{
  "train_examples": 45211,
  "encoder_norm": "layernorm",
  "decoder_qk_norm": true,
  "decoder_prefix_bidirectional": false,
  "adamw_lr_other_params": 0.0024,
  "epochs": 37.4
}
Rows from block 10 of the image encoder of a small image captioner, named by matrix and row number. Rows with one number belong to one channel. Each number is 128 + 24 x the weight over its row's rms, rounded and kept within 0 to 255. All counts start at 0. Numbers have three digits each.
After each channel's rows are labels from the 100 images, of 14976, where the channel reaches its highest value: "top examples" is what is common among them. Only what is clearly more common there than usual is listed. The data: photos of plants and fungi (iNaturalist). In brackets: how many of the 100.
# convs1: grouped (2 groups) 3x3 conv (encoder.blocks.10.convs.1.weight, 208x104x3x3, each kernel summed), inputs within the group 0-103
# convs2: expand pointwise conv (encoder.blocks.10.convs.2.weight, 208x208x1x1, transposed), outputs 0-69

convs1.50:184120193123122143081138118129117137133104155112145046100136189121107135127124126113111125124106132131124146161101121106164121119146167073112154130114128125120122118165128147151120122127147136112104172118131127139116124143167122096118101152119126125142135125081142154140077136195132119142165128142129105106126103
convs2.50:173167109149147141133114160122155148083116128101171122148124107145092107104161100122116143108113157148117139129119136136148116138142079127154137123157136114134078130106127087092102113116112109129155183159109120
top examples: order Lamiales (28); family: Plantaginaceae (27); text has "speedwell" (27); text has "veronica" (27)

convs1.92:129113224124127078100155131110122155119159133146144110112125113127112114129130131113112131122122122116140121106114108086155138098102102160139241135113149131142141117123132118124114129109109126121187098128138135120128149179127125104116110140131143146123124100159146122094074168111132110122145126138106145132117130
convs2.92:104113137119080151125153129189104119138145128142136173149146184120084128134090127156109116131137121141084107139143091122162108110143074112114154139108143120099143117142129116062100105112136167148120107132115098
top examples: order Lamiales (32); family: Plantaginaceae (31); text has "speedwell" (31); text has "veronica" (31)

convs1.88:107137152158143103099124148117128137118126163100128118127120221141114120135130098102126125113128130124175118125146136173106138097139098130145170115114127120192142138129108134121131137126099114111148085125118140135099104126125113117129150087249136123106126122103097105132114114148115116124142131107129114145127138
convs2.88:104137135141162110153130167158131105082144116100113129097107120185134081129097159129122088125119101113141135154115138142102127160163119203103132098114133122123130096122138137129125142121117125095117130137097165
top examples: order Asterales (27); family: Asteraceae (27)

convs1.139:128135115110109119095140128120182091095110169122112183142104130133101093114143114101101163131086122098143113138116117131097111150140142109100135134177135128123128147090097142131114155091131134121104111114114085143120190097137115163106118147130137187138188101144116106097140122139118119109130158124110096106081141
convs2.139:126115141130131156118105074115132114096152113105188123132137136115098154148153136120160103144137134158144117153101134162105120125087162162120105123114126119143155147126142141145155156105132132163111111093152119
top examples: order Caryophyllales (41); family: Cactaceae (36)

convs1.160:147132114129152123110151129144090112122101129117147149120145126159115105168173120141169053130115105156134119132124145139111117141153156112150129087168116125120212130135164133135110081150171143152136120134170174091111142129154176142148140123134122138136199101108122114111124132130110147116120124118155139144138141
convs2.160:117113111141169093107128090122143147122169199139126116136161109094103160113093171095112163146120169107143104104121158146043147095106125119142109128085146156110115125125145139121162133127156179167135155110125109
top examples: order Ranunculales (26)

convs1.194:121157144136107139124075113135051142136099142127063123096139097080116097134144128144113103169122188130150118115114122121093129110148110122114125140148174133116160140172114115088130094136172164109169123140140143115149119145126148159153150132122120131139098123137129132124120100116156145099116097158139123156092162
convs2.194:096131115114102121185135168120128128074112192122102120122132127158165108132136110104130146137135132129120118112184095111158139106129116160134167155138162155159145128128124115127079092129193099140141130130124132
top examples: order Ranunculales (29)

convs1.87:104114097184120104119162122135124151137124172092133139131081094117138136146139106131135117128124156130129128139116099216128132141129167178117082124119136146160144089139110115103119121126134114132105155050150129089108149145111135109128139150169088131165121150086129167117104113118148120123115127147127139122156117
convs2.87:165133147143118156121105134134129110136104137075109093133139165125139070109132129132138113109158133156120118092119113106150124134115167097156126146093139151130136143108106130104115131126111143135149124144120167
top examples: order Caryophyllales (26)

convs1.45:144084141079136091143139117139142129121130100148137103106087185124130118132130075146121135112134149138076137108186128166116137177129148126124244137113153102167128127130147120133116139137125135133165146108136131113110164158112111129135117102113120107146130132144133162145165112107118139135117121119123112135102130
convs2.45:149141132133152113113111154140115119105095080140112146117083126073161130109115128120090118118111075134148112129094099131139097127149127144138115107147096097132127109133122148171119179099102110096130127134126114
top examples: order Lamiales (42); family: Plantaginaceae (37); text has "speedwell" (36); text has "veronica" (36)

convs1.150:083153113097163136088116171117153112159108146113141136150105115147119176101081119102106161126134143125140109146144109153157154093152131118113115110132158161115140135139130111114092104178132138136113118120090132113173157128110145126126102132142117066102207118130145129130146141121159137172119124132172095134130143
convs2.150:130121116158158099133141131118143121145119172118163112147119141062182152104143108097088157155146125160156191134088096136081079156130104120155094114159154159160109123141153115079125145104098120134153115176090106
top examples: order Caryophyllales (27); family: Cactaceae (25)

convs1.53:114107183115114138198152150107114121127174135151116180119132141153117146114127077147134125125152109142137131119126188087110163154115152129111180148115106135117111105135120103137142139122142133123150131168118137162171164098125130145142138115170074134114139182156107105116114140162129122141134097125112122164145151
convs2.53:094131115120131122110138108090103169136094130132133148159142115066076151134164098163153165139100150112134121117163109131123154134132091112113117140115127106151155140149102149126146160102122123176140124132132133
top examples: order Lamiales (31); family: Plantaginaceae (26); text has "speedwell" (26); text has "veronica" (26)

convs1.161:101121127117147137155114134110203095120172130122137130145133142127119085128159119123214165129108127142127124128136102139089092114152139119118136163172217126131095141141106114150141143119117085112108141124154173155125117146119134128125136110120122115133148133136129126129128123125110157138137139103184095087111119
convs2.161:140140148122150119073134143151141145118144107132115101109158126149136121111135118175108121130133188129144109139097106107160142155134123082143159148092152108111108131141150098109133120124136126128120142112143148
top examples: order Caryophyllales (37); family: Cactaceae (35)

convs1.193:105152174117103128102152135101149107120107130130097147127137119119144117129142103128152158114108118110123125129119136140135137122179123145125120063153112139128120111114102104139112135121118092145152090135079043135132132135107171133134141137120124106115103107100140141125131134144055075165118154149055115117145140
convs2.193:069103124123137114117126128131143145142130143178137110142149130128073130142111121124137063137131095145199161137129092141123134136135167101107129133154117134124121118128123142101095126129116071164144121148125063
top examples: order Caryophyllales (34); family: Cactaceae (30)

convs1.82:129117191118132183153134141131137165136121115149125086117116180130135125132118124134113123111122122125136108141158146110138119101134148098137255144115128115135114133134141121107116125120119116117125157140116133139168148125121126099147134140098131137122130122134108109115119125140111150133145134107125134142113164
convs2.82:094140125123149121150103134092079116052144164130183113121151132131122171118146133142132135151120145108116164104124166098122134157096079133145128119100142131109124144115135105147096096135166145122106156149104114
top examples: order Lamiales (38); family: Plantaginaceae (37); text has "speedwell" (37); text has "veronica" (37)

convs1.99:136131155164141205135118137151143088116146113125131139124107134118082149135128149156127137160131106112113141135107129174114059115124192111170138117115138123126130205101117117112086127123134153153144173156118138138185139119120125128104124145094080121140127133120146102131123132128113139132120159128145136122124178
convs2.99:154144144147138134123119164140137112069101127148126155122145119128110121116123134164132094148104145137134151106088131160131156145160123141145151141138153155124104171134123137156120156154138117100101160176168141
top examples: class Polypodiopsida (32); text has "fern" (29)

convs1.137:137135109109152139120122122115150101103139142132118130148127156107154082127111132107109074131079085120117121103122117138119118114150164119112087178114146118137092128123074126164164145124146093119104123136131177140121119159121180131178121140123114137146110088108136142139133138125132119173145157148209091099140129
convs2.137:124134120132124084176128106129137112149136144149122145121129119114132097141121093166137169161145172130150105086121120086107109161187180139126154138152142146088132126109119105145074139130101115133144132177112166
top examples: class Liliopsida (26)

convs1.51:093189218130144163130124138139118144125096128088121135141118179134114113145121130146133127118125110138132139148091151155120134122129103103156183130134134155142137162117117159104148123139141133115107035086112130123132146126101136069104119091149124101129118156108137116132107147128114133116146124122147102105125105
convs2.51:140114122157098121164150171100147143068131114111109120145109127062140130145106161120131116137127131127128134115128096129172132102115082183116129179156118146097194113095135153164136131156140144165132107110149123
top examples: order Lamiales (32); family: Plantaginaceae (30); text has "speedwell" (30); text has "veronica" (30)

convs1.143:141102131155142137133137112132142096121107094115099101137130112126113162106128118106144175114088107100140127120105136111132120127140125113127130131160140105148093130128143124085177144142122112129114110114108140106096132133105120147155160122129106102160227111124106128095151117120169119148128204176162151166159120
convs2.143:124109152116110090132114104164154110095118122130132131130119101127105126084147096192112176117146111114138112140135136136079165081137142144138155110103145139167111127160130120095168126127151146100116179110121073
top examples: order Caryophyllales (26); family: Cactaceae (25)

convs1.38:134139224110122132165139140093132084110141149100117108121126137131137143157120118118122120093130137145150130157175124106116139178127157074141172118117121141097138160072127128148138107114122114150103115182129114104147154113111123094101132135087136110129119132161169148126122099084126138116128125140140108155137169
convs2.38:088114138109172108137154157156125127116120140135112152101127120144137125131123123071141081137140123125076081162145097104110139113086098128131115123132104130113115089105131098156142107148097151107119171079152110
top examples: order Lamiales (26)

convs1.64:114183097145116132156151160147115155110098145169128185142127146133165122126113142114099126108118140126137129109175128140112080187136098146089112127115116154144144141114150101111136109126143116116133106215149118130136126098093130166114161105100135126100133088146086141099151108108117117148141126128140123105109094
convs2.64:130135133127067147119131148149140150143124141069152144147147148122190138139156143131103165138176140127117105095122150116145150130088130148129116145114129188150141139160123112132142115124095107162113133109121148
top examples: class Polypodiopsida (26)

convs1.112:149112120165128135109130103143185117127127156123186153095114163157139087164158117114139130106123147087125121107103149157109134146153106131144121100117152149126162121126156108134143169100167152119142126137068083149118152137109114154200119113147135143112126094104121134151104122126138167142113160141113102095113094
convs2.112:142127133120145100103146131119145108111133106090154129143117182152082142143141105176085112130134110163149133141090134119160119092135132139137119121100134102149164125099107126105076097138109170110118149141112118
top examples: kingdom Fungi (32); class Agaricomycetes (27); phylum Basidiomycota (27)

convs1.31:125098186107123123170151154108132118093135153097144080125114120137124120175135186152128127169126127136203141127107133202122147131134154112119162125152114115122128122136143143122127120120093115135153087184131119102106143108105125158116118132130100167137132110091095110143131145156122125120175159139109132142115149
convs2.31:137095153114153132137103138149135129141143113110126127134112152143136132149106150113158162154165109132115086100164133075130166134146066129111156129160138165139121132123137168142118138152145097168167102122139129
top examples: order Lamiales (25)

convs1.7:128134095104133110116127132119115130157124115150104172143096092133111139146135096120131128086134126102147104164065147164119125094141064121161102149114130126157115114144110137138150140137158125089103109115145140147110100112133121171134178122092148146125118152132150087116117121214136162117105139081142150140123141
convs2.7:116149124140161132145151151095156094139143121145139143146149120145163136091155109079118115062130129115127145145137096116123123095120166124137185153106134151131126181130126104132108059138109124076108148178152112
top examples: order Caryophyllales (27)

convs1.180:134120131111133120120096116115163088117130123117132150143171110099158144108146122149136107128158180107135118121153159139151107135103148110129123131157140101162092125124163139132131122157144187138169131121111139164132127171148154124058122143145119150126156154128121118130111142143113174166120142116154170219138123
convs2.180:111113140144175125162110141135163152116134116145131125120146175095121121107131126113085136145119102125117055193142137140150119142115124159111123074090118146142092133123170122133151186124096171111130169130124097
top examples: order Asterales (33); family: Asteraceae (30)

convs1.123:135127139137119129134092170099141155121182101132070129151124134169132181106149139136095111141113135179141137134109152140197126129175126117116126081084079103109098137125112119157126087142139063128123123121128126143103104157119140101133133110151113139141164136136113136113117131121154099156137141127175105107129123
convs2.123:112124139101119156161111145092135132132132149116129146111116115111141115143132242112148146199088124097106139124106139138018113132118137173107141128140117089156123134143141109117128119077150136152126115141128114
top examples: order Caryophyllales (40); family: Cactaceae (39); text has "cactus" (29)

convs1.37:158194107105114177141145121138129146149149120126128099122094160103076125126135162159137124152114100120198107144153137151117171087131146085157119152118127124073115131122155121106118132106145161126152129127139108174115115116100120122147143132109154167093117116091112170097112105099110143137153108107119158127131124
convs2.37:128088156124129104146153124133148144089114157100131157117097092150118134178130098134160124101100138141095129153088106157174109073122131166090116123145118094105082113130133152113157174121091169114117162066153128
top examples: class Liliopsida (25)

convs1.182:139149117155120112139114104142094143161155110136122118089144121180095175152167129124094149133168146151135144115120135131160112104149119125122125150126104136119156116110182101128175167131101106148134094124146096139125123148141110108155125125138112147124109135121117130131115115113200110143113108138223125108175133
convs2.182:108131105127114103150111090141105141166135255129119130135105150089110100100113100109144143121141160124140140117150145114188120150095097188120140138131124134170124154117112141137082146125124088122123129101135139
top examples: class Liliopsida (26)