From a checkpoint of a small image captioner.
Training: soap at rate 0.0027, 8800 steps, batches of 192.
Data: trained on photos of plants and fungi (iNaturalist), 45211 training examples.
Rows from block 6 of the image encoder, named by matrix and row number. Each number is 128 + 32 x the weight over its row's rms, rounded and kept within 0 to 255. All counts start at 0. Numbers have three digits each. After the name is the row's rms in percent of the matrix's.
# convs0: reduce pointwise conv (encoder.blocks.6.convs.0.weight, 208x144x1x1), inputs 96-143
convs0.33 083:098076174162140125123150155075155135149140165153185131137153160127105117118085118064154115173160125095109103105119088148106122165075096099103080
convs0.34 103:118152070125126090109097137080104141154140202137111139152115149097154204117145148146168117114149106129131089055120102152123099122140145059113148
convs0.35 102:095113110120137105118133131126192127132104100152119112155094089104174129088124077138134102137187156135141100146159145137193122103148088149112136
convs0.36 101:080187098156061090135143128162168077102117121105149184080140156069074092095146145124175163135085191166150125117132112087094129169120162167131122
convs0.37 095:087125162199153152058122131145133132223147167146111130166105142116082127099157128129126158210074125120162074131137084089128104117109109156154107
convs0.38 096:081136103164158107138122173090122115070193110116064083121187135123144182124165153139118155139126065190132182107151137083164147103156157093111128
convs0.39 103:100140099097126075117169099107066110129216129110142100116075160155077182112138138083145092174097104197120126106158125111103129153125112091072100
convs0.40 096:102143110110168157161105122097067136168141155128153116078120133096151183122200207125080099119143162149161115143129106131173056103157095203148127
convs0.41 267:138115066150105101087070138105063104159100109114137194091047088154255135096091162149117127119138070134121140093163133178156111117107153169033128
convs0.42 099:139142200146159158137124129138238128173126191085145099178107109095126156143123120129140145113096110108094120193092173101128062179148187189150125
convs0.43 100:138092129107105084139109150079094094091101126119157088196080123153122154156190184149114089119148074070113128152165157109101117167178092114106120
convs0.44 096:109100109141124146108148082150103117129186096180139088132114092136151077094125090115153177137165163103093093157092104159152230200164141132142107
convs0.45 112:159107161081147159188057117154212120121170116130151132145140158124112081137166085125199105118116131120112147115112115072131105102180143124230080
convs0.46 071:168111102154115121102165138102123108122118125076115139135063109146160153137158098087079144106128133139103056127219062160121101193106133109118105
convs0.47 090:173110144118171120159094119133135103094182168136111134107107157141138169122169148096134137109092083163170102133139121164143148134106098053124114
convs0.48 105:135091116136212103099185102157198126070155194101131092108171222213167129101128113166166094102081174139149179123110161114093170113205157099169065
convs0.49 108:152135126161116091164074086124086150126111111188101086149094071143057074091048132112137142100153111102151176122101183078109135137107113079147114
convs0.50 097:066190078146108124149178144142102103140186118089129114189122181103130116100116134139141053153102080172137149181097075143122137075208118118167158
convs0.51 097:125153138152190081145111098083174122111184147124103135156174143144117111160193111132113135157104104160157140097159109129151153133132114126175117
convs0.52 087:118130145147105141121086173147140161111067100098062170136164073088161126127195115114119185088091137133118093136134136104100111143112107123151167
convs0.53 092:146076147132063168083124136116194144160096104082059130087114087128154146102111145112138224097114075067082169077104165156084142106148109148080085
convs0.54 103:131125102122175122164089095108138124095067105079108090205212120118110196159169153137136095093180124185103160170157124119134119174162102155105105
convs0.55 093:161117111123129182107150075198133135164109112103103150099141131085123164116094185151082102100141115122131126146135127106058139100073115113096071
convs0.56 101:149155122107142137165133147101141124086116085124132136132066079125187166122066154129116152117092215101093177122205082199087157144098139165081111
convs0.57 097:146130073099164137069104102101115133135166166163122155188153113134103089103130107146036149130183114111177095135128070146117097052135140127137168
convs0.58 094:084174121147125143094126158083219122162176099141132112060154153106129106100115118120128185174110041145180053132117158144120106151125125138134198
convs0.59 099:144169130156102108166145139103080152128168114112118074192165204071095124136194113079169159143126050138140102144142177121149124172153136134115088
convs0.60 089:149139124075094129153093124103178112084123136206099117158132189086116107226086095130162134085095148153138180145106140117116176143128125103146121
convs0.61 109:125109121134136087139112101095126094126067100176147120082090150138127122107150135100111100160155136088131050126149155117093138114112133119140135
convs0.62 096:140167096082109155105214134116116105120108081092123200116191120209099203120144162161083157113102140159139194156159133135109141093125155156157116
convs0.63 104:171120127120119093114129161083101127145153143087156152072087128188135137146128115123118054185083091126098133151140138129120144172149119142083172
convs0.64 092:095138126115083099171071128154210171086184120109128142105164128164135146187163085113157151082147162140107130096146202051093154146161120172180144
convs0.65 099:188076115101147108148149077131079103154130139127123142124128159071099113123079079143085139108165123123133173147132116091085184132072092108100121
convs0.66 102:109145127144123187207180097090099114116112167123150153120144160138171133086150169148181156091136172141157111140113155164172138115198202147115123
convs0.67 103:124170170160233193121110116184120136138118123095131096144158106113135149130101132052111106074074118104139146147114136145175166119169164185115168
convs0.68 097:146145148129132098145104145151089124147115164078104119074135136067135135126061098127148089109100187145130088144120177066173120131098102128107184
convs0.69 101:111090235127108202119158129087120098157107143122137107155159111082094118128107135095116119127191125143151112176069071139129113094116141138219126
convs0.70 101:092094141108096080100144143082113115102052147128129191175144112146109179135134110107087106100107177123108131129129084098095143104153152134151122
convs0.71 101:167139168169104174130097157156064151067127147148111106112146151128083089094082167127099025079151094128166099137135123116206114135115132141139123
convs0.72 092:130100149140190131163163101152168148152177114094201130111146117102176152124165120139131091193139088162127084125155123131079057094145142116091152
convs0.73 097:159139118084168166032148124154115156185169102116151153195155183170115140140130192094119135138196083103176083102150125131104072117194088170108158
convs0.74 106:133082146119163138112192107196250108150100121091110127072129115131111142077076175125106177141119122144145102120132169122172099202112126119176132
convs0.75 099:134123125133243137154168082085061092118166168101101115124122171085127189111076058106142068214062159074109144078174102098069146122124113128196106
convs0.76 092:124182148166173094155116160125111156103130124097153146190134068110154117157127104108079089147147166174150094184123126142148116138110135192096127
convs0.77 093:148179110095125169131092099157045068121155140112104130107153096101122101188084057167131110129119132092127124121153123120101147110214134147145061
convs0.78 088:101106194128111090170047169135162128117125161215100120100108131103113118084129096072133097088183114088138113138131129130163090155138135138146143
convs0.79 101:120115052140135065147090088132118174115120106128130109146089153093117155104188168170088141081133053118115168114147177137131132131159095099169111
convs0.80 098:124129171072174098093165162154141134221153127178088170156150166156103189110173099116137083140117138199157084056111160112113133132157099116150103
convs0.81 103:080201161123175173159135156102153118149122107206126108138129110104112109139203110068110158102149137157178125154093171102072116066110125069180109
convs0.82 098:128142127096128128178190144141132109106119175151088139106106132130084150104127108148095069083157180110175151124049149221152082141180129202144153
convs0.83 091:127083192170160109147135077077170120109190107110161111146124129097208115126134100119113126180151212111138126065091154092070142086040071162115173
convs0.84 091:158146129090095094125098106132150120116130091154128152197117106140111167132158173095188107114091122151096155132082150133200053214130057102110132
convs0.85 100:105067126138094096130171149099071140201107139180103177162190126179137123107109121117138097175209166119157128104112136165096139098161122137113116
convs0.86 105:092099126127088109111173147144093109129119105095170148223188165145131076132120143102117130084127139183132159116156190132124088149155155133072183
convs0.87 119:163061178140189195193114105170137165105160159074100081117255152123087132159108148174164173130102175123129104178073125131129144088118146117180164
convs0.88 111:089132148139173116155094148131128097081087095182139100179176125115114174133155131112104100103146111150118160144102161107140111171183208107103081
convs0.89 095:078141118030138098048115165149136115159128175161189153117099108177095129112076122182178133083104135159133090121122111133145108129135053131137140
convs0.90 110:116106125125043123103141062120134090139142166169126136079063067054111069139120103133142116091130155139095141118097083090087113136108168158121125
convs0.91 083:096092127110131110172140054126099141108110115137107161111134126105152121123130166078129151149145080108120173083109166160135102101139159126162093
convs0.92 098:172108104193113120131000137101102129134123141170131118093125153165185147129188132094165239157093073075125076111130142141136127160088098131120183
convs0.93 107:162094138164123180173202070181180123113127094157116130106159095120109077089117118172101198089101138101131110081134132162095096088112037168102123
convs0.94 090:140127179162027081146105122123105129163184145103157132137116149069090129138094107131141091088149109113126139108126072093132111149179152126087177
convs0.95 102:161154102117139204106140127103132169095070124140169120136129195083141127091082161170132134060073159109095094163167120144129147121132154105105141
convs0.96 110:140123123127114218081151102144144084128113076108113204212099095087119110103134174093104110081095108133123127067120143144163162119129146075127131
convs0.97 101:074194042101089124185121128087113107126074109161212138047069158089142101128163170149110116168113130150086132098120114127133098162134106151130184
convs0.98 092:129140125118138091158152077084083089112143130171115102125122146190130102116104101119061144121071154129161178155113132096125101217108156091088110
convs0.99 093:162188112169122126130083173148084121103142138117092129106093119100156191128081094168070223179122202102191121140085144167140059142110139154112106
convs0.100 093:087113165115095101117169068133091118164135108146135098132194035147117122137186116118085113114097181169085131129126159118139126108177115087087144
convs0.101 108:139134092103046060102154133110091100093068103136151087131129146104076115139076122127098093159123139110134156138160208139149069139158091077108127
convs0.102 107:108184214095139137109110133102118141175086102138156118154135144134097225131147160098114173091119097153106112181171138137103068125139149138161141
convs0.103 093:079139145123131083071102132099159129122198112094124133096131111205149151076150164135163155128113116097129120115110067184139082126178174101099168
convs0.104 101:169175155147115106115143154164101073159134143179165142161154172106099142077158103144087103123107165172179093162123111111126126053149079151096143
convs0.105 087:131103132108084135174187157154168101133075120160147147178089104209152151098146135149076140097128078126166088119075162176134110135129108151140169
convs0.106 084:153186120172099185134163129191149089120090128139103132208066158134112119149133090108159091133156238107116126157152124150132091149168135154121203
convs0.107 108:116120172094144154113194130144147112115129194150124078140109083166137138109094157080088083155115122129113109166143086143130085129109102125142078
convs0.108 097:096115131178121102072171168102138137141104185140168087200071099126160143045130085159109061127122160153107061115055121119113183132102102099062146
convs0.109 095:118176183093151228145115110122161113077150133175124132119128110125122082145102116154140109135113216130122123104072141138067150170138102122118091
convs0.110 096:122157107135111113106074115075229046106104100162182127125139151125110184121098058132153089108131132061140185111157244146125091113157139106196148
convs0.111 099:122126160203163119163125104134149112082178101148074147215172169169165126115171143150140228170115174125132133130093192134154105143148114148141083
convs0.112 092:135088091107104104204146102156151178141178130166102125118152087091120111142074059096166122146157155068129068120157180117132074115102112107052168
convs0.113 116:143146119094144070118064125157102098140123113094054137155156107099083141082132111079068075155110091116105115126110128073160142127110113151103094
convs0.114 095:115092137140125095107127160116173104122107095122120111082144114138105098227138081092126101097164126108147052110123069128155122117050183087084079
convs0.115 100:127147111137081145135114142079101095183053104136127092066135108109175162153108144125143237122169125140120102101108180120153144165118142143137114
convs0.116 084:182123168135171117163122111124175129139118106182118146114032060160083125145107164073085097131110153140120119060106045131132154151193184146105125
convs0.117 111:135186099186137120181158162120131077161157168123147129073129149131122134094137179158116177126133155121139087103117134130201092185157100112152097
convs0.118 110:132122117171090168130098159148060153115231108134127080113140134095064111115135122136139196154075114095196143173086153083120138097048150157185150
convs0.119 100:158101084105106163130162147125242111111146129129100128118148145203078124112141143136205115126134166102136119162089120153121116188125117169159138
convs0.120 099:109077085168133108104124127153181086163145099195099079101167062196147164112102091109140105119180103126191151187120192119145112074133111136179115
convs0.121 090:082161205118101113136077141108132167081178171139152150106111139114190122126113089107151109166148152111116074124123162146169183088146161136140176
convs0.122 096:145161130149089138137158152103073087044194159133176136073116125096143144143111142197137095148142154163136199172143157189163138178140160101071207
convs0.123 094:217115148090165145129142174100127126156080127151104144131127138100126103138137159163134171108138137126102123115143138125099147026106163124107170
convs0.124 094:113079133092104154127193100185134179091158137116124109124160120064147133131137189153116146176141172173138168153165088101072078178138125079120115
convs0.125 089:199130189132128142129094127090089063150175185105112162149108109117126128133114100119132101124144126105193108096175088130130164139111101140142118
convs0.126 096:102128128153140085162098104128066131131129134152209140136129113129117113131088122107103074147151108093096101106149150124127097121167136091111104
convs0.127 105:139139132149124136163223136094090111115161139061123145040109150139110066143083105107189124131142204114132090087150122110117159220073115058146123
convs0.128 104:090181133121096156088124128153097133140148179080092164084152126122096088100107156087129178165142090166108119092120140094115151157119100072085137
convs0.129 102:109133095112179155150082118106135118132102085144136106157114126100078093114183232074083119137146126103156125145152115103094147175122124160105128
convs0.130 107:113077157134117136103127151168089098118154156155111183162104082100123148084098126173126148141119180157117113066114125108085163135139125193026185
convs0.131 104:121122123096134138117117153139132124112108086079087137118164151171111109128144174147088124077170076174059119165120122097154151121116126082097164
convs0.132 101:118205110125159116142138136149122084173086176143138234124097085114115112083172137080122148137144169153147152110104200158090092135158106132123125
convs0.133 090:098082138059182100124197111135093150123124116168182083181161168116130136135203168124150121056124168133108113129123090130176147128167053146076105
convs0.134 102:098120127152122109090111143124122114098127208144095164150140115132128145101144134144092077135114113078104141105136080113133101056101122097133191
convs0.135 091:102108091133107129095108107100079131101117137157127176193172174074095200109135120115119103098079131100124150175160183137088110066142126041133161
convs0.136 102:107103159079110074219124123092183123124170098097065069058132100104111138198135112202125110143161084139114137103137110144102127142122152153119079
convs0.137 092:156145126187174137087147095138201129170106119110120140181188141144107136097173101162122084117105171103112174170130123082155101123108141145172138
convs0.138 097:152088060101117120111138144100188111086150145161155201082184146111142110118143127154109096100136159144142113135125093146126123116121176101166129
convs0.139 092:109188054148126136131210128123107139153102154151108145101106136070141105126119116082201068161112107123144153161161074183181123179136119136094138
convs0.140 097:112102170146131136089127134184090201140117098134156148171082113090137118191110171150090168121126152079123162128116119091169076114124119179112176
convs0.141 099:118116060096124114199146143162052127098093170095125103198135063112154088085103102137117137126132158064101143135123117132088169145113194103097117
convs0.142 095:151116086166090114120139133121203118151082114148101147126114156137095171121083117144060082100143145161110159129130090182074146156157138107200074
convs0.143 101:103113087150168137122089110095105180084110111135099090110193110102153149117166127110011119103193139087087127131146130133112151145102092112119148
convs0.144 085:129086101123128182108086158087120104189171173099137124196137135093144132119169111174135091103083169099176075179130077123142127116065130137155152
convs0.145 097:124156090137108049203100144072136121124146121114148161121092070131117134181090099151105137120126110091164127123137125110124150126137128205104079
convs0.146 093:132090070146138142085126124132114144118160148091113080156144105156086120131141154117102138137073151119097134108059144189169126104137174135122122
convs0.147 102:102085173113190148109209110091165143147062068108105139193109130186125101212182118113175049178116134087124108089136132116088085135082119097105161
convs0.148 097:133131072182209173078115133121139138102115153150118123120109203167146143043099110090161105142117075113091180172079080148145128100105135143184099
convs0.149 100:125116087182072084127105101156148135109182121103139180071106160095167119156084108113138151103123135100083122098175109116174114129128140127140083
convs0.150 098:109108156124220095118105105114142152134123054132135094196132149094087154153160151147150162138063049093149092092156100105131082146144123102255166
convs0.151 087:124144100108050128147096125122155121116129117163096130128160129122174184161112096107124168130125070142156130064149123106135128134115196132147089